config = dict(
    conditioning='class',
    objective='epsilon',
    cond_dim=192,
    num_classes=2,
    norm_position='pre',
    hidden_act='silu',
    mlp_ratio=2,
    fused_qkv=False,
    init='kaiming_normal',
    residual_init='none',
    beta1=0.8,
    batch_size=128,
    epochs=36.8,
    decay_fraction=0.2,
)
Rows from block 3 of a small class-conditioned image diffusion model, named by matrix and row number. Rows with one number belong to one neuron. Each number is 50 + 15 x the weight over its row's rms, rounded and kept within 0 to 99. All counts start at 0.
After each neuron's rows are labels from the 100 images, of 14976 (inputs lightly noised), where the neuron reaches its highest value: "patch colour" is the nearest of a few named colours to the mean colour under the peak; "peak at" is the part of the image that holds the peak. Only what is clearly more common there than usual is listed. The data: telescope images of galaxies (Galaxy Zoo DECaLS).
# fc1: MLP up (model.blocks.3.mlp.fc1.weight, 512x256), inputs 0-127
# fc2: MLP down (model.blocks.3.mlp.fc2.weight, 256x512, transposed), outputs 0-127

fc1.118:51 50 49 47 51 52 49 51 52 49 48 51 75 19 51 54 57 51 50 50 50 50 50 53 50 51 49 50 47 50 49 80 51 48 48 89 50 48 50 53 51 49 50 50 63 43 46 50 64 51 50 29 50 49 50 51 79 53 20 50 51 50 19 50 50 50 50 45 50 43 50 49 46 51 78 49 51 49 50 51 88 76 49 50 52 50 50 52 52 50 82 50 51 49 49 50 50 53 49 50 51 50 50 50 50 50 48 49 50 50 50 47 51 74 49 49 50 49 50 49 39 63 49 50 50 49 50 49
fc2.118:50 50 99 50 49 50 51 49 49 51 49 50 51 49 51 21 53 50 50 48 49 78 50 49 54 51 51 51 51 51 51 49 50 50 51 50 47 51 50 47 47 54 48 49 51 51 49 51 50 51 50 53 45 45 50 50 47 50 50 49 49 51 38 49 51 50 50 48 50 46 50 50 47 50 52 50 50 49 49 49 50 50 48 51 51 50 81 52 50 50 50 47 51 50 50 51 50 52 48 50 50 45 50 50 49 52 50 50 50 50 52 49 50 48 47 54 50 50 53 50 51 51 50 49 30 50 49 50
patch colour: brown
peak at: middle right

fc1.187:50 49 50 50 50 50 50 50 50 00 36 64 50 49 49 50 51 50 50 50 51 49 50 50 50 50 58 50 51 50 49 76 99 50 50 52 51 50 49 50 50 51 50 49 50 50 50 50 51 51 72 50 50 50 50 51 53 50 46 50 26 50 19 48 50 50 51 50 50 49 50 40 50 51 49 49 50 49 99 50 99 50 49 50 50 50 51 61 51 50 99 50 50 50 50 50 50 50 50 49 50 50 50 50 50 50 50 49 50 50 50 50 50 51 50 50 50 49 49 50 50 50 50 50 51 50 50 50
fc2.187:51 50 51 50 49 50 51 66 95 48 50 55 51 59 53 49 53 49 48 52 48 00 50 52 51 50 49 52 49 42 09 49 47 51 51 48 48 48 50 36 18 46 49 51 00 47 50 52 50 51 50 50 02 48 50 39 48 50 51 51 52 49 48 54 50 49 50 46 51 51 53 49 48 53 56 51 51 47 48 50 00 51 06 51 51 52 53 46 51 50 49 52 50 50 51 52 50 70 48 52 50 45 50 50 49 51 50 48 50 49 51 49 50 50 50 49 49 49 40 50 50 53 49 48 50 50 50 50
patch colour: grey; brown
peak at: centre

fc1.395:50 49 50 50 50 50 50 51 50 00 47 99 52 50 50 50 51 51 50 50 51 49 50 50 51 50 50 50 51 50 49 51 96 39 50 51 50 50 49 50 50 50 50 50 50 50 50 50 50 52 51 50 50 49 50 50 52 50 43 50 02 50 19 49 50 50 51 50 50 49 50 45 33 50 50 49 50 50 99 50 99 50 50 50 50 50 50 68 63 49 99 50 50 50 50 50 50 50 50 50 50 50 50 50 50 50 50 49 50 50 50 50 50 51 50 50 50 49 49 50 50 50 50 50 50 50 50 50
fc2.395:52 51 50 50 47 50 51 50 50 46 50 53 50 60 58 51 55 51 51 52 51 10 49 53 56 50 48 53 49 49 50 50 44 52 48 49 42 46 50 19 00 43 47 50 00 46 51 51 52 53 50 49 00 50 53 43 47 49 51 52 54 53 46 54 51 44 50 42 50 52 50 50 43 50 57 52 63 37 45 50 00 50 19 52 51 52 73 45 52 50 48 52 50 51 51 48 54 88 44 54 50 30 50 49 47 52 51 47 48 48 51 48 50 50 48 49 47 48 44 51 49 52 49 42 46 50 50 51
patch colour: brown; grey
peak at: centre

fc1.43:51 50 49 47 50 57 49 51 52 49 49 52 79 05 51 54 57 51 51 49 50 55 51 60 50 51 49 50 45 49 49 74 51 49 47 80 52 47 50 59 51 48 49 50 60 41 40 49 59 51 47 24 50 49 50 53 69 53 22 51 51 50 32 49 51 50 50 44 50 47 50 49 45 51 79 48 51 47 50 49 58 99 48 50 53 50 50 52 53 50 62 33 52 49 49 50 50 60 49 51 51 50 50 50 50 50 48 49 49 50 50 48 52 81 49 47 50 47 50 48 40 82 49 50 51 44 50 49
fc2.43:50 50 99 50 50 50 51 49 49 50 50 50 51 49 50 44 52 50 50 49 49 89 50 50 52 51 51 51 50 51 53 50 50 50 50 50 48 50 50 49 50 49 50 50 51 50 50 50 50 50 50 52 47 49 50 50 49 50 50 50 50 51 39 49 50 50 50 48 50 48 50 50 48 49 52 50 50 50 49 49 50 50 49 50 51 50 59 52 50 50 50 48 50 50 50 50 50 51 49 50 50 48 50 50 49 51 50 49 50 50 51 51 50 49 47 50 50 50 55 50 50 52 50 49 43 50 50 50
patch colour: brown
peak at: middle right

fc1.242:50 49 49 50 50 50 50 50 50 00 31 60 50 49 49 50 51 50 50 50 51 49 50 50 50 50 55 50 51 50 49 51 99 50 49 52 51 50 49 50 50 50 50 49 50 50 49 50 51 52 52 50 50 49 50 51 54 49 45 50 28 49 23 49 50 50 51 50 50 49 50 46 50 51 49 49 50 50 99 50 99 50 49 50 50 50 51 58 51 50 99 50 50 50 50 50 50 50 50 49 50 50 50 50 50 50 50 49 50 50 50 51 50 51 50 50 50 49 49 50 50 50 50 50 51 50 49 50
fc2.242:52 50 51 50 50 50 52 62 74 48 50 52 51 59 53 49 54 49 48 52 49 00 49 52 52 50 49 51 50 47 46 49 46 50 51 48 48 48 50 42 23 44 49 51 00 47 50 52 49 52 49 49 14 50 50 42 48 50 51 51 52 49 48 54 50 49 50 46 51 51 53 50 49 52 54 51 52 48 48 50 07 51 39 51 51 52 52 47 51 51 49 52 50 50 51 51 50 63 48 52 50 46 50 49 49 51 50 48 51 48 51 49 50 50 49 49 49 49 42 50 50 53 50 48 50 50 50 50
patch colour: grey; brown
peak at: centre

fc1.144:50 49 50 50 50 50 50 50 50 00 31 83 50 50 50 50 51 50 50 50 50 49 50 51 50 50 50 50 51 50 49 51 93 50 50 51 50 50 50 50 50 50 50 50 50 50 50 50 51 51 51 50 50 49 50 50 58 50 46 50 50 50 44 50 50 50 50 50 50 45 50 48 47 50 50 49 50 50 99 50 99 50 50 50 50 50 51 52 51 50 99 50 50 50 50 50 50 50 50 50 50 50 50 50 50 50 50 49 50 50 50 50 50 51 50 50 50 49 49 50 50 50 50 50 50 50 50 50
fc2.144:52 51 50 50 49 50 51 63 69 47 50 53 51 59 58 50 52 50 47 52 50 00 49 52 52 50 48 52 49 48 49 50 45 51 57 47 46 46 50 42 31 46 49 51 00 46 51 53 50 53 49 49 01 51 51 35 47 50 52 51 53 49 47 55 50 49 50 45 49 51 52 50 47 54 58 52 52 50 47 50 09 52 40 52 52 53 52 44 51 51 48 52 50 50 51 52 51 62 45 53 50 47 50 49 48 51 50 47 51 48 51 49 50 50 49 49 49 48 46 50 50 54 49 47 49 50 49 50
patch colour: brown; grey
peak at: centre

fc1.205:50 49 50 50 50 50 50 50 50 00 38 58 50 50 50 50 51 50 50 50 51 49 50 50 50 50 50 50 51 50 49 85 99 49 50 51 50 50 49 50 50 50 50 49 49 50 50 50 51 53 51 50 50 49 50 50 52 50 45 50 13 50 14 49 50 50 51 50 50 50 50 49 50 50 49 49 50 50 99 50 99 50 50 50 50 50 50 58 51 50 99 50 50 50 50 50 50 50 50 49 50 50 50 50 50 50 50 49 50 50 50 50 50 51 50 50 50 49 49 50 50 50 51 50 51 50 50 50
fc2.205:51 50 51 50 50 50 51 61 66 47 51 57 52 53 53 48 54 49 49 52 50 00 49 51 52 50 48 52 50 42 47 49 46 50 49 48 46 46 50 38 19 41 49 51 00 48 51 52 49 51 49 49 00 50 50 39 49 50 52 51 52 50 47 53 50 48 50 45 50 51 52 50 48 52 57 52 51 44 47 50 03 51 15 51 51 53 57 47 52 51 49 52 50 50 51 51 51 69 48 52 50 44 50 49 48 51 50 47 51 48 51 49 50 50 49 49 49 49 45 50 50 54 50 47 50 50 50 50
patch colour: grey; brown
peak at: centre

fc1.231:50 49 50 50 50 50 50 50 50 00 30 51 50 50 49 50 51 50 50 50 51 49 50 50 50 50 50 50 51 50 49 77 99 50 49 51 50 50 49 50 50 50 50 49 49 50 50 50 51 52 51 50 50 49 50 50 53 50 44 50 05 50 09 49 50 50 51 50 50 50 50 46 50 50 49 49 50 50 99 50 99 50 50 50 50 50 50 59 51 50 99 50 50 50 50 50 50 50 50 50 50 50 50 50 50 50 50 49 50 50 50 50 50 51 50 50 50 49 49 50 50 50 51 50 51 50 50 50
fc2.231:52 51 51 50 50 50 51 51 62 47 50 53 52 52 53 49 52 50 49 52 50 00 49 51 52 50 48 52 49 48 47 49 46 50 47 48 47 46 50 43 35 43 49 51 00 48 51 51 49 51 49 49 07 50 50 42 48 50 52 51 51 50 47 54 50 48 50 45 50 51 52 51 48 52 54 52 52 48 48 50 06 51 28 52 51 53 57 46 52 51 49 53 50 50 51 50 50 66 47 52 49 46 49 49 48 51 50 47 51 48 52 49 50 50 49 49 49 50 46 50 50 53 50 48 50 50 50 50
patch colour: grey; brown
peak at: centre

fc1.108:50 49 50 50 51 50 50 50 50 00 36 60 50 49 48 50 51 50 50 50 51 50 50 50 50 50 58 50 51 50 49 99 99 49 50 53 50 50 49 51 50 51 50 49 50 50 50 50 51 52 61 49 50 50 50 51 52 50 47 50 26 49 19 48 50 50 51 50 50 49 50 49 50 51 49 49 50 49 99 50 99 50 49 50 50 50 51 60 51 50 99 50 50 50 50 50 50 50 50 49 50 50 50 50 50 50 50 49 50 50 50 50 50 51 50 50 50 49 49 50 50 50 51 50 51 50 50 50
fc2.108:51 50 51 50 50 50 51 70 89 48 51 58 51 55 52 49 53 48 48 52 49 00 50 51 51 49 48 52 49 39 17 50 47 51 50 48 48 47 50 33 24 44 50 51 00 48 50 52 49 51 50 50 00 48 50 40 49 50 51 51 52 50 48 54 50 49 50 47 51 50 52 50 48 52 56 51 49 47 48 50 05 51 15 51 51 52 53 47 52 50 49 52 50 49 50 53 50 68 48 52 50 47 50 49 49 51 50 48 51 49 51 50 50 50 49 50 49 49 41 50 50 53 50 49 50 50 50 50
patch colour: grey; brown
peak at: centre

fc1.121:50 49 50 50 50 50 50 50 50 00 37 66 50 49 49 50 51 50 50 50 51 50 50 50 50 50 57 50 51 50 49 96 99 49 50 52 50 50 49 50 50 51 50 49 50 50 50 50 51 52 60 49 50 50 50 51 52 50 47 50 27 49 17 48 50 50 51 50 50 49 50 46 50 51 49 49 50 49 99 50 99 50 49 50 50 50 51 60 51 50 99 50 50 50 50 50 50 50 50 49 50 50 50 50 50 50 50 49 50 50 50 50 50 51 50 50 50 49 49 49 50 50 50 50 51 50 50 50
fc2.121:51 50 51 50 50 50 52 73 92 48 51 58 51 56 53 49 52 48 48 52 49 00 50 52 51 49 48 52 49 39 09 50 47 50 49 48 48 46 50 34 20 45 50 51 00 48 50 52 49 51 50 50 00 48 50 39 49 50 51 51 52 50 48 54 50 49 50 47 51 50 52 49 48 52 57 51 49 46 48 50 00 51 12 51 51 52 54 47 52 50 49 52 50 49 51 53 50 69 48 52 50 47 50 49 49 51 50 47 50 49 51 50 50 50 49 50 49 49 41 50 50 53 49 48 50 50 50 50
patch colour: grey; brown
peak at: centre

fc1.3:50 49 50 50 50 50 50 51 50 00 37 67 50 50 50 50 51 50 50 50 51 49 50 50 50 50 50 50 51 50 49 51 99 50 50 51 50 50 49 50 50 50 50 49 50 50 50 50 51 52 51 50 50 49 50 50 53 50 43 50 24 50 14 49 50 50 50 49 50 49 50 38 44 50 50 49 50 50 99 50 99 50 50 50 50 50 50 57 51 50 99 50 50 50 50 50 50 50 50 50 50 50 50 50 50 50 50 49 50 50 50 50 50 51 50 50 50 49 49 50 50 50 50 50 51 50 50 50
fc2.3:52 51 51 50 48 50 50 50 56 48 49 52 51 52 57 50 52 50 48 52 50 00 49 51 53 50 48 52 50 49 51 49 43 50 50 47 45 47 50 39 22 46 48 51 00 46 51 52 50 52 49 49 00 51 51 35 46 49 53 50 52 49 47 55 50 47 50 44 49 51 53 51 46 53 58 52 55 50 47 50 11 51 30 52 52 54 54 44 51 51 49 52 50 51 51 49 51 69 45 52 49 43 49 49 48 51 50 47 51 48 52 49 50 49 49 49 48 49 47 50 50 54 49 47 48 50 49 50
patch colour: grey; brown
peak at: centre

fc1.487:50 50 50 49 50 50 50 50 51 49 49 52 64 49 50 50 51 51 50 50 50 50 50 50 51 50 50 50 50 50 50 88 51 50 50 50 50 49 49 50 50 50 50 50 51 49 50 50 91 51 50 50 50 24 49 50 51 50 08 50 16 50 08 50 50 50 50 50 50 49 50 49 48 51 51 50 50 49 99 50 99 50 50 50 51 50 50 51 96 48 80 50 50 51 50 50 50 50 50 50 50 50 50 50 50 50 50 49 50 50 50 50 51 52 50 50 50 50 50 50 49 50 50 50 50 50 47 50
fc2.487:50 50 55 50 50 50 50 56 50 50 49 52 50 50 54 50 51 50 50 51 49 48 49 49 50 50 49 52 50 52 49 50 50 50 49 50 48 47 46 48 46 49 49 50 50 50 50 49 51 50 51 50 00 50 51 47 48 50 50 50 50 52 50 51 50 42 50 48 50 48 48 46 47 50 55 51 48 36 49 50 49 51 40 50 52 50 55 49 50 50 50 51 50 50 50 50 50 55 49 50 50 48 50 50 49 50 51 46 48 50 51 47 49 50 49 50 50 49 49 51 50 50 49 47 49 51 50 50
patch colour: brown; grey
peak at: centre

fc1.480:50 49 50 50 50 50 50 51 50 00 48 70 51 49 50 50 51 51 50 50 51 49 50 50 51 50 50 50 51 50 49 90 99 48 50 51 50 50 49 50 50 50 50 49 50 50 50 50 51 51 51 50 50 49 50 50 54 50 46 50 29 50 16 49 50 50 51 49 50 49 50 27 50 50 50 49 50 50 99 50 99 50 50 50 50 50 50 61 51 49 99 50 50 50 50 50 50 50 50 49 50 50 50 50 50 50 50 49 50 50 50 50 50 51 50 50 50 49 49 50 50 50 50 50 50 50 50 50
fc2.480:51 51 52 50 48 50 52 59 97 48 50 56 51 55 55 50 53 48 48 52 49 00 49 52 52 50 48 53 49 40 24 49 46 51 52 48 46 46 50 29 01 46 48 51 00 47 51 53 50 51 50 50 00 48 52 34 47 49 52 51 52 50 47 54 50 46 50 46 50 51 53 49 46 54 62 51 51 43 47 50 05 51 00 52 52 52 55 46 52 51 49 52 50 51 51 52 50 80 47 52 50 41 50 49 48 51 50 47 50 49 51 49 50 49 49 49 48 49 42 50 50 54 49 47 49 50 49 50
patch colour: grey; brown
peak at: centre

fc1.508:51 50 49 48 50 54 49 51 52 49 49 52 80 05 51 54 56 51 50 50 50 55 50 57 50 51 49 50 45 47 49 71 51 49 48 85 51 48 50 60 51 47 49 50 62 41 40 49 63 51 47 20 50 49 50 52 70 53 23 51 51 50 35 50 51 49 50 45 50 47 50 49 46 51 85 48 51 48 50 49 58 99 48 50 52 50 50 52 53 50 66 35 52 49 49 50 50 60 49 51 51 50 50 50 50 50 47 49 49 50 50 48 52 81 49 48 50 47 50 48 37 80 49 50 51 44 50 49
fc2.508:50 50 99 50 50 50 51 49 49 51 50 50 51 49 50 42 52 50 50 48 49 99 50 50 52 51 51 51 50 51 53 50 50 50 51 50 48 50 50 49 50 49 50 50 51 50 50 50 50 50 50 52 47 49 50 50 49 50 50 50 50 51 37 49 50 50 50 48 50 48 50 50 48 49 52 50 50 50 49 49 50 50 49 50 51 50 67 52 50 50 50 49 50 50 50 50 50 51 49 50 50 47 50 50 49 51 50 48 50 50 51 51 50 49 48 51 50 50 55 50 50 52 50 49 41 50 50 50
patch colour: brown
peak at: middle right

fc1.149:51 50 49 34 51 52 49 52 52 49 48 52 73 44 50 51 64 52 49 49 50 50 50 55 50 51 49 50 48 50 49 63 52 26 38 61 58 48 50 53 51 49 49 50 52 47 46 49 62 51 50 43 50 49 50 51 61 53 13 51 50 50 00 49 51 50 50 47 50 40 50 49 39 51 72 48 52 48 50 51 99 79 48 49 58 50 51 57 75 50 80 50 50 49 49 50 50 59 50 50 51 51 50 50 50 50 48 49 49 50 50 48 57 53 49 47 50 49 50 47 49 56 50 50 51 50 49 49
fc2.149:50 50 76 50 49 51 50 48 48 50 49 50 50 49 51 40 55 50 51 50 49 57 50 50 54 51 52 52 50 51 50 50 51 50 50 51 49 50 50 46 49 53 47 49 51 50 50 50 51 51 50 50 45 46 50 49 48 50 50 50 50 51 49 49 51 47 50 49 50 50 50 50 45 49 51 50 52 50 50 49 51 50 48 51 50 50 51 51 50 50 50 46 51 50 50 50 50 56 49 50 50 46 49 50 49 51 51 51 50 49 51 49 50 49 48 51 50 50 55 50 53 50 50 48 40 50 50 50
patch colour: brown
peak at: middle right

fc1.42:50 49 48 50 51 50 50 50 50 00 26 54 50 49 48 50 51 50 50 50 51 50 50 50 50 50 60 50 51 50 50 51 99 50 49 52 51 50 49 50 50 53 50 49 50 50 50 50 51 52 84 50 50 50 50 51 53 50 46 50 29 49 23 48 50 50 51 50 50 50 50 49 50 51 45 49 50 50 99 50 99 50 49 50 50 50 51 57 51 50 99 50 50 50 50 50 50 50 50 49 50 50 50 50 50 50 50 50 50 50 50 51 50 51 50 50 50 49 49 50 50 50 51 50 50 50 49 50
fc2.42:51 50 51 50 50 50 51 68 79 48 51 53 50 60 52 49 54 49 48 52 49 00 50 52 51 50 49 51 49 46 27 50 47 50 53 48 49 48 50 40 31 45 50 51 00 47 50 52 49 52 50 50 22 49 50 43 49 50 51 51 52 49 49 53 50 50 50 46 51 51 53 49 49 52 53 51 52 48 48 50 09 51 32 51 50 51 52 47 51 50 49 52 50 50 50 53 50 61 48 52 50 47 50 50 50 51 50 48 50 49 51 50 50 51 50 50 49 47 41 51 50 53 50 48 50 50 51 50
patch colour: grey; brown
peak at: centre

fc1.509:50 49 50 50 50 50 50 50 50 00 34 60 50 49 49 50 51 50 50 50 51 49 50 50 50 50 57 50 51 50 49 70 99 50 50 51 50 50 49 50 50 51 50 49 50 50 50 50 51 51 74 50 50 50 50 51 53 50 46 50 25 50 20 48 50 50 51 50 50 49 50 44 50 50 49 49 50 50 99 50 99 50 50 50 50 50 50 59 51 50 99 50 50 50 50 50 50 50 50 49 50 50 50 50 50 50 50 50 50 50 50 50 50 51 50 50 50 49 49 50 50 50 50 50 51 50 50 50
fc2.509:51 50 51 50 49 50 51 68 91 48 50 54 51 59 53 49 52 49 48 52 48 00 50 52 51 50 49 52 49 44 20 49 46 50 50 48 48 47 50 40 24 46 49 51 00 47 50 52 49 51 50 50 08 49 50 40 48 50 51 51 52 49 48 54 50 49 50 46 51 51 53 49 48 53 56 51 51 47 48 50 00 51 16 51 51 52 53 46 51 50 49 52 50 50 51 52 50 68 48 52 50 46 50 49 49 51 50 48 50 49 51 49 50 50 49 49 49 49 41 50 50 53 50 48 50 50 50 50
patch colour: grey; brown
peak at: centre

fc1.362:50 49 50 49 50 50 50 50 50 00 47 70 51 49 50 50 51 51 50 50 51 50 50 51 51 50 50 50 51 50 49 99 94 46 50 52 50 50 49 50 50 50 50 39 52 50 50 50 57 52 53 49 50 50 50 50 55 50 45 50 37 50 14 49 50 50 51 50 50 49 50 44 50 50 50 49 50 49 99 50 99 50 50 50 50 50 50 58 51 50 99 50 50 50 50 50 50 50 50 49 50 50 50 50 50 50 50 49 50 50 50 50 50 51 50 50 50 49 49 50 50 50 50 50 50 50 50 50
fc2.362:51 50 53 50 49 50 52 65 95 49 50 60 51 52 54 50 52 48 48 52 48 00 49 51 51 49 48 52 49 41 08 49 48 52 50 48 46 45 50 37 17 47 47 50 06 48 51 52 50 51 50 50 00 49 52 37 48 50 51 50 51 50 47 54 50 47 50 47 50 51 50 48 47 54 59 50 45 41 48 50 21 51 00 51 52 52 57 46 52 50 49 52 50 50 51 54 50 76 48 51 50 43 50 49 49 51 50 48 50 49 51 49 50 49 49 49 49 50 41 50 50 54 49 48 49 50 49 50
patch colour: brown; grey
peak at: centre

fc1.344:50 49 50 49 50 50 50 51 50 00 48 68 52 48 50 50 51 51 50 50 51 50 50 51 51 50 50 50 51 50 48 99 91 47 50 51 50 50 49 50 50 50 50 40 54 50 50 50 59 51 56 49 50 50 50 50 61 50 44 50 42 50 09 49 50 50 51 49 50 49 50 44 50 50 50 49 50 49 99 50 99 50 50 50 51 50 51 58 51 49 99 50 50 50 50 50 50 50 50 49 50 50 50 50 50 50 50 49 50 50 50 50 50 51 50 50 50 49 49 50 50 50 50 50 50 50 50 50
fc2.344:51 50 54 50 49 50 52 59 98 49 49 60 51 51 55 49 53 48 47 52 49 00 49 50 51 49 47 53 50 44 03 49 48 52 53 49 45 47 49 27 16 49 45 49 21 49 50 52 50 52 50 50 00 48 52 35 47 50 52 50 51 51 46 53 51 47 50 47 50 51 51 48 47 53 58 50 44 39 47 50 29 52 00 51 52 52 57 47 52 51 49 51 50 51 50 55 50 78 47 51 50 41 50 49 48 51 50 46 50 49 51 49 50 48 49 50 48 50 40 50 50 53 49 48 49 50 48 50
patch colour: brown; grey
peak at: centre

fc1.373:50 49 50 50 50 50 50 50 50 00 38 64 50 49 49 50 51 50 50 50 51 50 50 50 50 50 57 50 51 50 49 97 99 49 50 53 50 50 49 50 50 51 50 49 50 50 50 50 51 52 62 49 50 50 50 51 52 50 47 50 28 49 19 48 50 50 51 50 50 49 50 47 50 51 49 49 50 49 99 50 99 50 49 50 50 50 51 60 51 50 99 50 50 50 50 50 50 50 50 49 50 50 50 50 50 50 50 49 50 50 50 50 50 51 50 50 50 49 49 50 50 50 50 50 51 50 50 50
fc2.373:51 50 51 50 50 50 51 73 93 48 51 58 51 56 52 49 52 48 48 52 49 00 50 52 51 49 48 52 49 38 11 50 47 51 50 48 48 46 50 34 21 45 50 51 00 48 50 52 49 51 50 50 00 48 50 39 49 50 51 51 52 50 48 54 50 49 50 47 51 50 52 50 48 52 57 51 49 46 48 50 03 51 10 51 51 52 53 47 52 50 49 52 50 49 50 53 50 69 48 52 50 47 50 49 49 51 50 47 50 49 51 50 50 50 49 50 49 50 41 50 50 53 49 49 50 50 50 50
patch colour: grey; brown
peak at: centre

fc1.467:50 49 49 50 51 50 50 50 50 00 24 70 50 49 49 50 51 50 50 50 51 50 50 50 50 50 58 50 51 50 50 51 99 50 49 51 51 50 50 50 50 53 50 49 50 50 50 50 51 52 79 50 50 50 50 51 54 50 47 50 45 49 31 48 50 50 50 50 50 49 50 49 48 51 46 49 50 49 99 50 99 50 49 50 50 50 51 57 51 50 99 50 50 50 50 50 50 50 50 49 50 50 50 50 50 50 50 49 50 50 50 50 50 51 50 50 50 49 49 50 50 51 51 50 51 50 49 50
fc2.467:51 50 50 50 50 49 51 72 78 48 51 53 50 62 53 49 52 48 48 52 49 00 50 52 51 50 49 51 49 47 26 50 47 51 55 48 48 48 50 40 30 45 50 51 00 47 50 52 49 52 50 50 20 49 50 41 49 50 51 51 52 49 48 53 50 50 50 47 51 51 52 50 49 52 54 51 51 48 48 50 04 51 43 51 51 51 51 47 51 50 49 52 50 49 50 54 51 60 48 52 50 47 50 49 50 51 50 48 50 49 51 50 50 50 50 50 49 46 43 51 50 53 50 48 50 50 50 50
patch colour: grey; brown
peak at: centre

fc1.295:50 49 49 50 51 50 50 50 50 00 24 70 50 48 49 50 51 50 50 50 51 50 50 50 50 50 59 50 51 50 50 51 99 50 49 51 51 50 49 50 50 53 50 49 50 50 50 50 51 52 80 50 50 50 50 51 54 50 47 50 42 49 29 48 50 50 51 50 50 49 50 49 50 51 44 49 50 49 99 50 99 50 49 50 50 50 51 58 51 50 99 50 50 50 50 50 50 50 50 49 50 50 50 50 50 50 50 50 50 50 50 50 50 51 50 50 50 49 49 50 50 51 51 50 50 50 49 50
fc2.295:51 50 50 50 50 49 52 73 80 48 51 54 50 62 53 49 53 48 48 52 49 00 50 52 51 50 49 51 49 46 21 50 47 51 56 48 49 48 50 37 25 45 50 51 00 48 50 52 49 52 50 50 18 49 50 41 49 50 51 51 52 49 48 53 50 50 50 47 51 50 53 50 49 52 54 51 51 47 48 50 03 51 39 51 51 51 51 48 51 50 49 51 50 49 50 54 51 60 48 52 50 47 50 49 50 51 50 48 50 49 51 50 50 50 50 50 49 46 42 51 50 53 50 49 50 50 51 50
patch colour: brown; grey
peak at: centre

fc1.293:50 50 49 49 50 51 49 51 51 49 43 52 63 34 50 51 54 51 49 50 53 50 50 50 50 51 49 50 50 50 49 99 51 36 50 59 50 49 50 50 51 50 50 49 61 48 50 50 83 51 51 48 50 48 50 51 80 53 14 50 50 50 00 49 50 50 50 47 50 42 50 49 46 51 51 49 50 49 50 51 99 51 50 50 52 50 50 53 55 50 99 50 51 50 49 50 50 50 50 49 50 50 50 50 49 50 50 49 50 50 50 48 51 74 49 50 50 49 50 49 41 51 50 50 50 50 49 50
fc2.293:50 50 84 50 49 50 51 49 51 51 49 51 51 49 54 15 52 49 50 50 49 44 49 49 53 50 50 52 51 51 49 49 50 54 51 50 46 50 49 44 39 69 46 45 50 51 48 50 51 51 50 53 40 48 50 47 46 50 50 49 49 52 47 50 51 49 50 49 50 47 50 49 47 51 53 50 46 45 49 50 50 50 46 51 51 50 58 50 50 51 50 47 50 51 50 53 50 56 47 50 50 42 49 50 49 53 50 48 50 50 51 48 50 48 49 56 50 50 49 50 50 50 49 48 39 50 49 50
patch colour: brown
peak at: middle right